config = dict(
    arch='quartznet',
    train_examples=26041,
    win_length=400,
    tokenizer='word',
    kernel_size=25,
    widths=[192, 240, 288, 368],
    optimizer='muon',
    muon_scale='original',
    orthogonalizer='newton_schulz_5',
    max_steps=11600,
    weight_decay=0.02,
)
Rows from block 3, named by matrix and row number. Rows with one number belong to one channel. Each number is 128 + 24 x the weight over its row's rms, rounded and kept within 0 to 255. All counts start at 0. Numbers have three digits each. After the name is the row's rms in percent of the matrix's.
# convs1: first pointwise conv (model.blocks.3.convs.1.weight, 288x288x1), inputs 0-95
# convs3: second pointwise conv (model.blocks.3.convs.3.weight, 288x288x1, transposed), outputs 0-95
convs1.152 101:062134103115169120110142136123108141117087108116120122113122086148111104132128134175122119111122118137142111098091149119124113088172124110126157126148098122132175093097140151113151129155119113071106124131134122161155145139138133123094166136134144157138171188115163169149105151132099178108
convs3.152 103:100155142123113153142107117128172129076147155093160123155136109151144078160161128155136103216120105136164160101117089113127116143152101107140133077128094107078094104139142124119101143126116146115088141151108136088136118093110093126098101101156148162138106163122124147093117129137113132129
convs1.153 098:084094139122122097142174149174145122119122140138087129140106107090142111131133135174104119106111170154118105143118126120100128108092149097131122140146121145125143100099148123025147153157147142129119115111138119137121109116140149171122145112134158120147121121172152131133120109103125176132
convs3.153 098:117134148073149119118104130102131109174162133128126121161086112140174142148124175127135137131099123107097101123128160106120162171164168136134114120124144133131078144129138126086131116134091144178157122094035115129155105093172134170174103116136127142121136118132117150145141162129152110140
convs1.154 105:092135158126148153084158158135129146137141148071096112146132170092161093119116155118150137091119127113111100132129119148163120146158142088142119143173084125178090122132119139126165134107094136148117101132113101120116105137121115157122144101131098147146130132143147137151129116119148114092
convs3.154 101:098115132137160107126078162151098162103126104152148111105108154101116106160125135079102117107148091096115116123141169123114129113136120117126158143112117134109148112132147150107126155081139115120146163150102128074159130086133158057129140109140140124110135126099115123124135089162159116137
convs1.155 102:132165167126150099143127154151089126179135168148142111155144137118168125134140147134168137123129126155169123136134127132125147150164121119130107107182138108118137093114107140089111143136155151154138137141161111110181114091137168140108167174170133130117121158117099130123133096131134161173
convs3.155 096:113128097093141132164110141148100141111135118121165145147136154065114107112115109127117126112101169135153141138121128112154140146131148116143135161141161112138142132114159175085130176109176126144146150122139162141085118125119099170122185130140102183128137029099113183108143091133111154107
convs1.156 096:156116130114090123134133110121140150156118139099109118151103109112131175153109138140121115130134126139145141099156102132098129108149118147138078105156097089110163141139120159157096184147132113130141150118136103120148139172139154165101095156104134127136155150097165152126156157100111137129
convs3.156 102:111135129125110156161122129151093119107129187143140173124161095080128157140142119092108125133092146150146124112164124117129108118170128130140112069096113135122110089141078122137163138135111119094177147142129154136135097115141136125121153117150145150153173113139153104120146108149163117149
convs1.157 100:095150150148121161130140142108128147145106136098156166155139090126108108132109069090122110122058124121183178117151104086106189120082156129115134096145097103116152103100145125120135109136130117133124126106142178113090141172168099165130140149119151103108137130118151137136086151118120126168
convs3.157 098:109134163141130118131115078149134158144124124144132135130091125113096136153163126107156137121144081117101105165103177146125143100099084159099130129113184150136160127115132173124103106118129152114133144122138145104147118147156126111129124095140137096137135155138115134155140121116100108134
convs1.158 104:112121140127098113122146165125103132177136147121126138104130129143155113118126145131144100096103139177122133140125116114134137122119076109161178117122150093143167110117134107113125122094125149100138108110135107062096095158113097147149132158169164139118120103111112131133091133140114151136
convs3.158 104:126099118142132122117153119171090070123096154118122134118134140138145156124123143115153164148141118115094119119130119129074100104128133120113153111177158138108162149121119111138126128112135105185133146123125093094110096112130114115146137162117083102147090132143109110132138152105156150142
convs1.159 098:109187129141113167121141114134119126117202142135110147091126120150116105142133102120084115140150132154107092145161099112125147153102180161165121123099089180131120160144142135176131151099098189102167168107156127081134152140153126137119084140133086154167091126124147149147146121116142125122
convs3.159 097:151125179124156110117155106128168114116152084134104156106107131095099142094096077145148166100109106153148199135090100104142152118127140136122117131146141125123154146153154113113114168128100157136123134168111126191137097152124125105136122119181137088151127132155131116136118133101124099096
convs1.160 100:116135111119131204156126128139133130107145126149093129160111148119104108133179136104127130143108133109155125151141113147160128110106132128154142145174136121159099136146133136131152136085091133132130109107131159089142091134150115150124063137076135152113130137124162116055150091127126119183
convs3.160 096:138129181078150114119119124141123121197107115137137120152105136166095176106138144120112109150153134141141166124125107175107106128107115115089139129120120153124114087153142117109159100128129158105106162124125145152133138169138165049145083126115116139158131137146161132159148204106093143124
convs1.161 104:133110076127123125107134112182112142125146161179157082129091156134128105148113089133090143115120151090083127125111127088142113155111107118117139154132139174156136113151132134133118088123114132128122090136090128107153133163111125146150148128183169120076137104082137119079119123135149157089
convs3.161 097:125087128111123122086114128135164118118115148144126141120140113121123123110134099137170105118128164138106120131129108132106133120165102136163158156123115127129112089138091127128160109140155108115097123115153081109123163103115122167101116096139139133117127139163130098162150138136188102112
convs1.162 103:118099122161139120120164145114133073106115171103183126149168162078093088113128121092121135144138116157114129108119109118153141097096108181108093141165167141084102136149116106118095132117132157121161106121114139132093138142159137135098115157140137127067104121185104130163118174118130132137
convs3.162 099:152139152104111165140103103192083096149124145113117100144132130146120167144136129116092146134111138152165109133091122093089157132133138121168092074138090104133166144092137156150091164143136136147093061118113113154100125098145132153118115149110120110130135119112124142160133125138145133113
convs1.163 099:134138121109146127142144119065142092150157104148112117143110139122135098128109138157124136155114148122114156095153136079130149097088137101161138123142125115159134130109126162107105136153093133153128142101142128144079147144162129157140168116103132173119112157119161121137146104141110167127
convs3.163 104:115166107163169137115156124150117118112141126185141113155094130097127133112083131161123109104100129108129145088131110092110130135145120121103126088136125151162132145116121150137148152109099122102123168150131127143089111134098164115078148101104091107112111140119159130152144132113170146150
convs1.164 097:161141111154101157158125115112079139136087124097138134135149115076139147068113111142123155115110156150099109119159141122138162097169104144127124091127099140127126129090165136140139119151164161100140106099064159139120072117131137112131094072137115119154129115154156122146091176106134144124
convs3.164 100:127142136138130105118087103180114174121139119137101218132118137142154107118086137144170155131198143167128131125131144132131102122125151080124152140117102163160111124126139125119099098145143125163137123123163164082114167126128089135134110103166123150145105141115091115089158132188142142168
convs1.165 100:151148162109156084136069127128126143161127140132098143139125118147076175089168116111107110150131172092095146031117118155127116150124113158109103154137143159131162110162143117136166122155143089053107107164095133117105127119133109145096091125113110112133082118133121138100123102160115144121
convs3.165 104:128136112143168145163111152127127155188156150158105155163093117155092128119128152113175143121161150102116169160132140124098140121155141126126113129089152094163125127115121098136184113123124158104094112117113122148152113143150157111112141164156117145073095141112124158121091118168152115130
convs1.166 101:116177167131175143118147112115136142116101140074145166176079164121139106119141122135123128093168131108136133149199125123112125109094082117133119034126128150101119133136104101143099160086086140147157089195105143146117130100145137133106099082127141116137099134140098100157123142157153127108
convs3.166 092:090175123133135150130178112118115114144101114145147080126149107130127131100123160128150109105132150124168136106119101152126147132183140155136082169093164165144126150147134126115118145095164139152154123120150111171102086130116147089140139178130120116123146147120133106113147122118161114130
convs1.167 096:127100154145144103119094134117138120145153139094130147132150159115123141106123115152125154113126094144095165144090101101131116160130119102129128143071122177113146135124122162134113100158123099133144122105075123160127114152101097146128115108134130076148123169102102145033096142132137138159
convs3.167 101:128110108107150152111108152141089085150126128152161115152143094083156171117179136140105151113116142134118147115137090101128135131136146115103136159142120098132155101126128135137161152171096127115114127088150173134133130155139122085129124104153088152103141123163131111125098106104147142170
convs1.168 103:093145118099102134145143147130144147139110141161122128095145143142186123146103132103137111148181124148174131138141154153112162167091134142174146138092113077146174099098106113147131144122069099125154139137122180083134153150163121109118109133114088140127141103143166111150150118102109108164
convs3.168 103:115124101144075104116116110100102093142139106081089089122134119120101083120130142159109153176130120111127139140135165132097150085152105128173093147140144113123100112109118113128098128096067112122147144123090139090140132121132121109100096143127094114109083113143121142165090136111103147084
convs1.169 101:128142099142076089123137100162140123133128149126197120117116094169125126106155147134105119122041110127140104126143139146123081126136139104127116153089135160121119100150095130117131116135142139101112117175112163179147097125120130157089123126111102124115173103121146129135136183092144098152
convs3.169 102:097189119089119157126149101110106119121135168144131117102119131198104104139135113127159115121131134105115116117160146112153141133122133158055168116117151078102081106118137161144101111108141151143129108108160125156129100110129136119114115167129150101100127117147131102104156148158171165128
convs1.170 097:156135127117117082125121126184116099147126140072132119116145154147152117128151108118137097142135115136135135097148111101135117132118105130109110136113118117174125165177129164160146117122194156152183106170159100134113144140138105137101112077098123103104118134125147117119141146162140100149
convs3.170 098:130131142114101155128121118172114135136146126114147131136141152104139138148123119140118133164116174141123135128144143171143149116118153186159100123138124115130117127145113133133098123143148158096075112125097150093137083140090105157049144100067141095113141130110119121112084176177101077155
convs1.171 102:141111166095160129109163146130109109092125142114135108111138110106174188130132150160101117117139111130097118124130134141161134151138134143116176137165110179149129108142137102168140150141091145192079111095116121151171110126101142138135111137111111153137109120168147089108162120137127148125
convs3.171 102:105143124176142099137138118100121103090157101100093181080082093130136125134134102098194089126102152160129164144129132088089128128139139137096127098086140153163117121114140116104158099162104133130140143119116114151145164127143109146105121115122097146144126097106163083114154135154073119124
convs1.172 094:146103157086101128115094120115091119099127143128090097118140130121178138152143114122113140163139110123107133099121106163125133131167142096120092165096139158095182124081103102118101113154155147107165107083153101124173119161121128128134158112099124145146099132139116121146169148118143159106
convs3.172 096:144125130095131102178120146076186106091141118141109139154116142101146130151159124132134103140128114138089103134118110176165129150150095118135144127086111119116126126150088134116155061156138125135155164100163129119141138123156109162146120183117169155130116144127108076126115140145122122131
convs1.173 099:108180075183161103113169165128118136118147152166120102137136125158123147108117090109098126119128149162169148119114111093139130105143191131145107122139084117159117112106115140120123099156131113114151132137074092115111173124141170131167129151124116154104139119139131121115115152180148157133
convs3.173 097:133112097132120161133164161122151110149104110124188146126120128161165132079119110166114141156124118138139139144155119114140090146108078150160077101139123126131138110133111110073100154148151128146142185124136144140130112133136132140173130105143132148156122154174155148130108107131164120098
convs1.174 097:110125111135148123115128133106108168136148143151135096116144146141136103101164103149136104105101125137118170139132185143159142131137151098185156141106161134126143100163178108152120150064133132120128124135125102105133105139123151183196130129112153148132108086132107132163138130162124147142
convs3.174 097:119101138120115136132144177126123133112146158114123104118146160165134136123130183149144136118117129112143122089157118122168159070127123106123108135077112099095120052097125115143123090098154116095103095124107123126120090140142155157145136120131165129100150132155160107100155153105126118094
convs1.175 097:145090123095142130125097138137111148135136117130130169121115109129089162090142115155140131118136098092109114110101105140143115114110099129087126091109122138107154148110124126093170137096063115131097077121178149132155149147095085125103172076136148114124144123095153107049108153127110105128
convs3.175 098:101135152132126126131115132126131136071128116158154109141104101109107086118083129135120165130111106089112157102104117144150141154132112158122120110188101150126099125156107147102125137093133116112124077080125143117137127121139106100150124096109123149128119169153110145148121092142107084141
convs1.176 109:151131075188153083126104136148114113121122090104138166149127134157115113137109138121090114111104150149082125120148088118119164177151093128132132141117124139155129169132152171113131115115104138130162107134150140111103141117158160122116097094112120145138119122147138131125185176105150098141
convs3.176 100:123116108090077115098158111117137122166129116096143123171127130106140134117156114133156141138158124093115156159118097129149185169128116118135120132134120153117177129136153088137149121057171108109127129147149105145079123139161124130115165127160112139173143074112120133125081173132114178101
convs1.177 095:141071112115115145139124092127144095090179103129146168164128137103113150130138149141140154110152164086148110081117104127141118148127156110119154132115176117119109136147098108121135124161147138125165166147094118111139168150149107155117124106124138199159128132125128088106146157176137089154
convs3.177 091:179139107102118151147075132103179148106146196118109087132150137083123117127097127124122083147147084089165133153149148112105152158152175084138131108091141118123104124149125132130138122146094066119133129116117101154128152139112145112140118138089136112110151168146105164123102099117117111116
convs1.178 096:128176128152204128123121088116152133110092121133143137137115107108111114144109124164147109120120152130092160123133144143107096116114116102108124108117126136096122144173151131125144104125158157141141119109108120157112168088157157069134084130125174127169167118136135089098124134157101150068
convs3.178 100:133136091129121125156103137114169150131149128139160179100075092088126120164162160133074127093117119151126142130140133110111124112125114099148115159077154111124161132105146145148129142129159098105123147154147100184156145107152140150129168132177141116122190133139127138140142120089100130123
convs1.179 096:055136104151157128125111125122130174145127130150075142106055108137141133098082140137088150150101146156153137115124132131124159076097119126134117155098176107130120115103130147104184111158137148104107160127124127121131127177149142083149133094160128132122161173136137112108109142145132115124
convs3.179 104:110136123151138172114071151104125109149087123115162098114163137136144144135138128139091135086101119174172119120145101155112122143154128181129146098134138152119095135125136167115099121126142131108140130118088139138154136179156146127146087157127109133195110104126168121142141121107194150128
convs1.180 109:142113138137147123109112079145120158131139089155105131160108157080113104147155127135127143139104139159146105070072139128140148142164140106166132145162153126127167141170170158149084121155124126152115169169129143104122152172090152093091080160122133123159112170111115140120159140166131083139
convs3.180 099:118149094143086134107128093118063108149136183125132121122137146159165149099123117138116117103142088119120143116126097075154145158156117147137105163106120131163127128149103118144159128157155137123074158150135125110157142138095151166169148095114148152063141154152115122126130110088133140133
convs1.181 098:156191142095106101085150118162163133124138119123138127123139124142145152128145192151128176147151176063127151178118115098133165133122150124123188135122172146135139081156132127129110130134162119105161105116103137121167077123167139175076084115122166163139135138104137137154155185114200137095
convs3.181 096:111150146106131128114106154125140164163141100127086108107119107143109119141128118118176140135142127095184094115150104161123109137159168139154133150110127104160099134136142129127105140125155106120112157147110133109124096110148151127131160118161151131101118090151124131144076148108123129123
convs1.182 094:124122134123102149132122132118119143152141104081133102103125133140128124095148122105109132148153118121158052144085128193112130163098067105112124166149118163141124156124116122074119112107149087130149164123144096083144133111096091116125175087097112117120134173127107161114159096157130129178
convs3.182 104:141174114086114123104124124126087130117134150125118148103126184165133165120141132156149134131128129157127087152070128105122101112130125109092147138145112173133121121181102132112105144111152136126101120124131099176137112176131157124107127149122119143159100145125130145129177160137104081166
convs1.183 098:112172113124144122169118149147106128073123144156127127107107132137131134145139136106150098126138152110098120121123087099131138159136161140094127103139186095134090162098140123108105143109089156198119135142120137100127137095120112144150108048131131120137067114146123129136116132159135095144
convs3.183 104:154148116125095114174112132121108137142096186181147138160087141179121103103128092122106129116134093153133129091135121125109127123110158130142170116108121149080123128139161087128136088145117160092126103084106137159159123126121135092122100147105154123150127135104119107160140125099132135099
convs1.184 099:155097127085112160140107102173126151102154169170142134142129138112129099181164120105122122139138142123126094136126115104193090116125143165106128109154161124140143132132109129192159134133124133089129104128068128146148131118110176136078133148129112117110105147143132114139141145116126187113
convs3.184 098:105131160103158117147104101115165115106099142130178107143138173127136109148131145132084101068100119113120136124136120099110134118122131143084109124116137122111115171158209164123120093127108121145104152143142148145125125114128128122153098131099111121155100121159097133116112117160147132127
convs1.185 097:126104129156118071154130107121105142116063156127123116126120129120161120173088145136127129109123106154132115095163083130133127133070130134120122209124158130152123135138147150168115140124118111121131122150110129128104131101135135098098152114139150132149156116136133170128137128111116148138
convs3.185 095:139137139083132154187122130118135138141119122133115142116188123108088142162067146139119109158131085144094123134119124115115117184131127118102141119120135149170096086149146153071062098174093167105108122122135141121157136102141118139160123111139161134114124158125074160126144127159150140136
convs1.186 101:179104179131153107136102115103097152131098103147158108122102134122144125113113170122146138141110142084098137122114134138136099112116095133108136171112126103117109127159086098116136138132149141109097110129149119146121156113161110086103121189141123121086118069120131137154168132104091125113
convs3.186 102:136114133111140144128135125111157179112185144108142152121126175103128117141139126125148136095194139118114149122121132098132137143123155130149123146145093146171152116172131150174118113136125142114181155175122139077151166136142151103164132093138103090128136134156102099116094127127121139113
convs1.187 100:132133146148162115140112118113117119119122118131145124126106109155097102110151103124164162103057106123152122147101138153215173116133090128113145090098127153130169138135117107146124156150123125148121151086132103134140107117112104144139117137134110113127107168102126154121196126151112166140
convs3.187 105:140079167068118132132107140110169152137127151116119139133102141104121154102082110129087130136136130142112122142137139116115136146118111163096111175127134174105126167152121164078120152108144130092147150188170141121158146122155112122134138116128103097156175166116163100136097145159151122091
convs1.188 100:138171112123129125155129133138138118093142114137105146135110121169151114104159135180132118135121116077103109154088118113132107074101144124133129144153099126093104132149136090162102190109131099109081114149109132058159140139140138115126120098167145134113144120110151171097154165124130129113
convs3.188 100:134110145118161111107135110154141140149131138121148118153147146090117145094098087162120132136113089167106134151131157155137131140113135092109171102130123113110150129129118140108117128126121135153117122171157137141147176102072126160158135158155165132102115145134140131165124169117132102135
convs1.189 098:149130113111093111134092144131138153117117123109112088112121131135089128127145094093110171164136175138095084135149099105148123133130142167148129148092150091177149098132115143117129102145151111114138153109125126091130125120081151134112170091162161128107117137142112156145125121111118087119
convs3.189 100:152138149134101152128114159128138116188104146140114128138157138115141144118195098111120095140183104161110128090127128129115123170118164142142134111159119168118108091129142149112162155111121114084098113122119111141182131095149110109108144172172094104084154131081118074147140109157124142115
convs1.190 103:095106136118109139096126070176118118157127103148127174118128155126123143114115117144151129109064130130164107127073158116114151168120108133153145159111091137117098153119177138155122127106123166128115144107164124115125128161160138115145130104166131122164124142156090119105089100117129154112
convs3.190 097:114105122144141152149141190147145135140114165084119091105141135161153131138151108152095161123136139114167164121139132168096122095143131087118178157146111132092180152117152117134107080144170163130095144123096143089139146167129186133130166154124080117099099145119151107129141186106137153140
convs1.191 102:136156051116122150137123154142157120135162118128125145121115112094170168155149110098134142122117141081143072097149226173116154159134162121137143126111147140121114156111128170130117137124123131118145126136122105135158158153120119165118098135103099126140146098098149124134086135103118138116
convs3.191 105:110112135163104115131148130120141155110136154128184110154153108146175100150120104110140144125134128125125131120130098099146184087096160137147150162152114142159146140114126122148105113116161109139123105100101150127130167101117138116072132158122152124147153171097166123080114155115144124143
convs1.192 098:139179102121129090111114120124182133113151132130125130168142149112119178169128113157141157110170139156145113133128142171123108110151137161116145134127132120098132114147175150162121133099169089140122118149161148131149138109105149117102124119130094159106131172118112119095141085124135114174
convs3.192 103:135091141158150145087144081147102119106116168160087107122124098131125109141138153169112110123137179135130119123146079128087122153126143147151119123143093109083088122132094106110086097116101107110092140120150103111134140131134108127123118139110141127130135173132150119163122128113186088168
convs1.193 098:167159158107130127122091131152151139127140111144115124113109138133123127132162111143114158162166155163114114138137161129114125108175142129151147146153151110172160073155143101160107149098148149133134143093140134140119135135150095141119130119123130148165095156138139137117078093137116122117
convs3.193 098:094099136126155144158128125110161129141130168134103144099091128118115124104133140116134156134141131134123113135151126108174076128126163082103103147177154109172161068144094116125111136067135130099111105108124117130136112193163132150149131101111157127087155124117112154176117143129138105118
convs1.194 104:072094134123125127133082133133120142077099160143146137165161118151125134147153119146097119067128164129118151155121127100074065132151109083132079149105124137134115155117120086127136133140089121139105121134127132110112147134122131163154124137094098064126138122150117132115121089116123123122
convs3.194 099:143168151156101108140126115141130123123106157167131130091148131143093142174125136110155210146115117139094193168148130145098103144065138093178123122104085115162136117121132167145159176134112123150136092098169141150160150111101152122150134141087086118114134135125136161096149151119100126134
convs1.195 093:146092153177133143092153087112077140137110165123084140147117104138113120193093134122179077105166116113151163136079111076086084144171136147118176146164136123139132157134097166141157159123088111159129147122119128126124093104155184129119142096122116174169128150137129141111145148142108125102
convs3.195 099:159145126135128085106102090126107127136137149116100162121147182131118141123152130111119126102155147137121105096103146162119122083134151108118103108121092101134127124135113152177144132104095156128149152168145092120126138111153132143139071154109112145129115155119167121119159084118163171080
convs1.196 096:134144124124122176137109128117115122121129161123132128102142150099115132109136155109098119148117146155151175145142145128099176163118130111130051140139142106134142098134121112127114157115151131113132130085118186078131156128112086135105130057138123107131114134090140135143155157104129127110
convs3.196 097:124149130140145120104129142149127112153130138096164133136160137126169137129108157116128146132142154149118086163096154109155109131120138124142187117129132126125134132152158155114092156179100124113103120122139121133165106111119136134129125123131158101117120142083119127101156117128122132111
convs1.197 101:153152126124129143132104150149116138133127168138127102143106124109097128121137150099129133139106125122131137114118194146147110140083147124114134169152112115150116098112135154168135137145148128130127130179123118077116124132126141173112130155119121131132121168169134165137132123126136081117
convs3.197 096:132114169127123129109082147183109075130103157123159138159137133119197104146082169140145153108154174132177105095138166129119131121109146139122111109138120162108107164124130140117139130124153120145100107115165131125137127142113092116163133108176147118125114160143104098124149124152150104155
convs1.198 099:110130101096128103119114155125194137113101141145122110136133130137123130116113138124111119100120122126142133182140141164121105173136106100117088130145140110154160118151168124130131116134124062142162125160136134105119120126122111151115126089140113114122113086117126143181137129152160163113
convs3.198 102:196131117154143144147118088131130160106149131106132132135137159132103114138153099118124098106124154113126138147168146134099140158145178161148084185145142118138121162144132129105133138102140110129135133153120106126131164110122115127091128156157155135151126156106151160174144086106096132123
convs1.199 103:125150099103140106112127145156129157079137103104062112113167130122083119122121121081162117117092125152128134142133144171163097149131127083170121115174147125178138115098147111090148152161127150134131085143102100138112123100152132139101118150160165127139130157147126117132116086137133127161
convs3.199 097:090124064139119126124150130146127125115146136148100152156115158110151148147120107137097142138101084101108156149128116158124139137119123130110147150114120143107154132077158089159157138164121156113162130136109143119187129130123131146158117121119128158140129107113158120115115111156102137146
convs1.200 102:131129131168122122114178133118112148172104126141143133101174144139125173093141144068122128149143108068171132191136168138140150104093167130157115129163121120158111093112117105093104115110118131104164094081103162119154141114155130142098198113171112129101111117122120127124151118122143127133
convs3.200 103:154109157148100140095133151160129141107160071090103104104083127164122140116155129123133118119156128145122119154144144105117135159143122066134144112131129119116126133131148140126116096121101100120139097152080098143150106134171128128166094142135093165190138175183141107104161122156171122144
convs1.201 094:116144131130140121108109135145136124128140153126135118180096167115139108124152156138118112133132116150155100133127083139144131081172073145124134141097120121136140151114114183102116113165113168120136139127133161180084101141126112179097138158122110103111104144094128096134133141149097142118
convs3.201 096:116115146150107139116113137101101130105169116104152111127105129132126122132174168112149111054086155123110138128160147142131167166160131144101154112106132159105136141143121141100158119150135152103173119110158172073146156131116163156120164151089137140121125119111102153105133165150134066144
convs1.202 099:149125122107091100148156134141120112118103146106152112155105113132132141124161117094106118107120146119122135119112122116135100158103138117126112145110124106129166167120112096119096125110149121100127130104116166122137103107115096169078157134160100108157139118116137130102134132130128125162
convs3.202 101:123103107107171148137103145144138137120113105127106145125140132122153094138093091120168115119099131139108154096104119087127137098110137108104161137106069114147119137187144122125155123108153151096149138140165121112122093154118112200156142096122144123153088094114122091128082125132096140144
convs1.203 099:125094133150111110154164156130098155107083147099115079111116110129175127148102117146136094118102052116081176150124119122117131112087135139089165106118104115126153141120151119140128144119133119054138125144115133109168135104089143094155124169144135134180135097114122116127151068139105130104
convs3.203 103:121145087135146103146124172147136145157101130072178108129146110156143142108128164163098136116131113151115145120132086132124123146149171185118071126147149151157144058129093108110122098110097118126110138156075136163128138125137101142170105110106160107149151139152104138141128120138119129083
convs1.204 096:134117104063112091156098094153126112160136174135108113124139186101137131144179126110084120107115133133129144105151101121115083094109147074089154093146161134118137100083092147122128121154148117147134139145137127104139148109120135101149130095109157132119146114095146138139122138150129132149
convs3.204 101:147123115100150154120099108128175149112106128129126115126119110130109117143138140141151136090114104131098142176146112180108067114160087135133112126132117126121179139145131173170087148168120117160121117129105091158145171116165163095118103134138122164151144098144133205131111114143142160154
convs1.205 098:128144112140126154121161120160157127172126141139113172126139105166133119180127110075091095138090140140132148149128094137150147146071167164104121111139147130141147103112086117134125135111162186099134184109117123109119122084141119113091123094109141112148169127164110145130137159137067110122
convs3.205 103:118150156123163088142141074152119130154106094126148138109119150139141136143172105082107128101135112105106137116136124107126085098144125159121134111111147117142122111118104110130121150142118081122169135139126111158096097106122133134169112138098155129119143127130146129106146127155111159127
convs1.206 103:107155092135123133137147139151077163132103086117147132114126118124155133117116108161087132095108144094109105155111089135145127119102126076110175074110150116095126124110145122112160156152167162157154144183131094086169107137123174132095108110073125108126108144139144160113097128137117136102
convs3.206 101:114140132101132112157096114163135135151156135143145157153109089120131091142111133116121131139127126144146147141144148079068147124117086116116118090088098153169102150130118160128140173135165135126111172116135116120187160094057161096136110124085137168088129069085126106135113181168091129124
convs1.207 098:137124117142128080129160136083134099090085182071136126148136148130105104160131174164119164139102152143172143155132135178097147117138162174131132157129137122135144101128110098130076129137110119098166096152155175114153139100135109135071096143089159093136092115146079162165105125120136141123
convs3.207 102:088128123117123097106165110141168155122107100157137105133156166183138156089110113148127102123100073163106128095142133114116156126105125103099163131113088140102120117133104130109125124133125164092116128164150155111119133101164132115070098097132151128090137096089123127100166144083143155113
convs1.208 100:116116128103103132160140135169156131132146123080109130128151134167141122080105124165151163080102111141097122169133117152147150132153167113134123128152127122137122129127133150144123176092101158150191134149123144087160147115157129132104108162110069132134136105126123120145107082133135127128
convs3.208 099:126081095107161154145120159121149109110078078160148121112166135132100087112122166128125125150155157139157162133157068134076135165116114144072132110138108165116136127133155144099073130159112140149155104144110133093100147156132178125133141114113077139085154162128118123156127126073129116132
convs1.209 101:122120089144099145175146117117160140193142158123134144082096123090119190120128057122102149172103104156091108112129164120122154151134148094142139128144127141181128123126133118140114137107140137144092112160118077128110160102158120115138127116127128116138120156139146145124096115111096140135
convs3.209 099:083147154119141079162155126121177157114114151085109149092110122125160107150136109118108162118128139124118152124127115122134097137116158150117131118159111137159091135146108092116121147133141124100132172104124102178124110079112114147123176130133149111118092129118089134111139143103181133124
convs1.210 098:188108161105113122128140123172131151172088124159148165120137123124087146139120135155097100127134111094153101115145129155109131145161168124094145096117087140157085120115177112145141150106141135145114099124056120102118138110120127146124125147137157133120151103106120135058106058157093130126
convs3.210 106:156151119168145133139119113107148117069125073129118137111088153115167119103100123123167151124136115109136154139096143128100139147148097142113128112076166112144109082139128091149150125116128107149116182128134136119149147079130100164121126141134117137127098113095132156114106140142171170145
convs1.211 098:133109101163134095168082139126123108058080102083075188135141115119125107118117128122116084160105149087173173142102159116154171107131128147113136122092101146160159134121127111167130134170122134158107173158143133152158138118147139103152140157130129101126126081100136146148111148118150146107
convs3.211 094:151158123126135093135147156170105117126104121071107163101122095114081135118115141097102136122149162114135136120115081107158125157067099133131167136140131098143137100076100110115148109131147132094113099109142141144119135132160115137137137182155112075113134103153136114165118138127145128114
convs1.212 104:168124153099137140139138171129135137163131144131102155151149150137148149106141110137092141143128129124113106041154152122151141087130135108135189148141155127132163131131135068092154136125097157140123145129158146142137081102131134116138147161114126109164147122121146123156144123171107108085
convs3.212 102:201085175097116168136139129146132123114116137147129121109118131109118110080134145094088109119112164176117131082099143134168155124108119136155110141104136128116134103136116134066169109124123136098117080166125133097105127114093144106127116121157142147107170152183095169120067120137130113111
convs1.213 099:107170149088097168114115168112107122150158154093136097158158124134114095155130115123144152083107102166170119163141088121145156134103147124101137156148130116160130145139096106173097129095156100182112104156091170131109126143071121147166123100131147118121143107170092157105133135147128135159
convs3.213 099:095127162115118102137100089172130127136159101136163080134118170101109108125128161117144175146140129115120105110149112136143093121132141134108151106163137105133181148106148139156108128092105123128158134139153124146153162140150133124146101132141149135143168094149118124126135057181124098134
convs1.214 095:129108094110122095148143144139116110151136110108125102125130116146142140114138107166098114113115125152148140125108120093134113117167110122111151098118076118150114117170126137185150112122126161133108178142107099135116128113154103141095146142167120109104164113120141110135116117131148138152
convs3.214 100:114091094096134079139100106115133097118135141158122145181138112060134127095116147090180119136136126126115150107119114146152138183129162108116168129121156128119133110159099126105115140188142094120077131154119108072141116151122135142158107120072084110125104152110158108150106126123143130104
convs1.215 101:077127143096132119158127143147120122096154146161118151140124140113159130144159117164136133153102125130080124118108126112140131157163123160119167125106112140123127168117140143149144133153099095134152083166127129115132142112138143151107115130096148123113099140108127131133121126114163122087
convs3.215 099:148122181117111087130115086142147114082149088109085120138100163121129160133126135120128106145108127134124113140157104148139100154135158102167114170155178137154153196110113160145128117129128089130118119151106160122131147149126117135146138159156146165137133124152126110124137161090139130101
convs1.216 100:117155130121125113123108162095117118128109133125069136080147135131120132125162133088130174152103076135142104164107100184133139089123103135096115094117093138157120152111150127116154102155094144088144123103098132140135135145180105148150106110109137134107115133103154119099138146142133113132
convs3.216 104:147125130111142183167138126169157133129130132115147088159134140194135139125146117119118136136157104150126147138134114128109088099172153133132121138142100155169130097098116071114144125104118122109159092162129121138088131158097141096109150151124144091122099125120138137117147139120133066125
convs1.217 099:153182135131143124116102095138170130138162121114156144074135122113121144090105139166133140116090144139101135077123141158136159166134150125130130144101151114141087098123097166113140125081092103114072126124109104090135097111119115140123141090093130122157093115107128136158101166095120141133
convs3.217 098:105114128140118154165120136099139161180089101108124145112116147101118103160130149121061108115201131095119140153153163130143150095156155138115150142186125095117153113158143138129078134121118135124092126131132163092116146149098147117172080119150130110138153100101113143128131164122128095101
convs1.218 100:098143126129121151119168165150099125104127155119111127145171118124137125167194132139160085131080100147123149107088137161157151111145122157116133071124134111112110171162100149109101139136122153107141127169148135125115135146133104112109135093152123108143161150135141140099095098139095114134
convs3.218 099:108118158109160119105115145109099137123096083101093136138127107139115154092119123128170124092140156148148117152161101113136138181124094110112136099111120133175112120144131149134109158119115166165170155086117101082100168179109122102135168092162109168122138114098178140104134163122099134123
convs1.219 099:136115156074111126107122139163134141137134123163158085132146126100136058083096130126128128107145117134111147138107091122142105149126149113106146146200120103126096136103151097127097158135140125134112143071108101140099148097138134140104126117088146098136121135118102157145145161113110079178
convs3.219 096:125114125094099117117142137128141140136143118075108155113140138156157164089089079165150137087152075135103153132172123150139081133129169125106106125121150129152101142099122141143134113164131135169140057156143162118108135146096142138144114107122157131099123069157169107136094137128103125145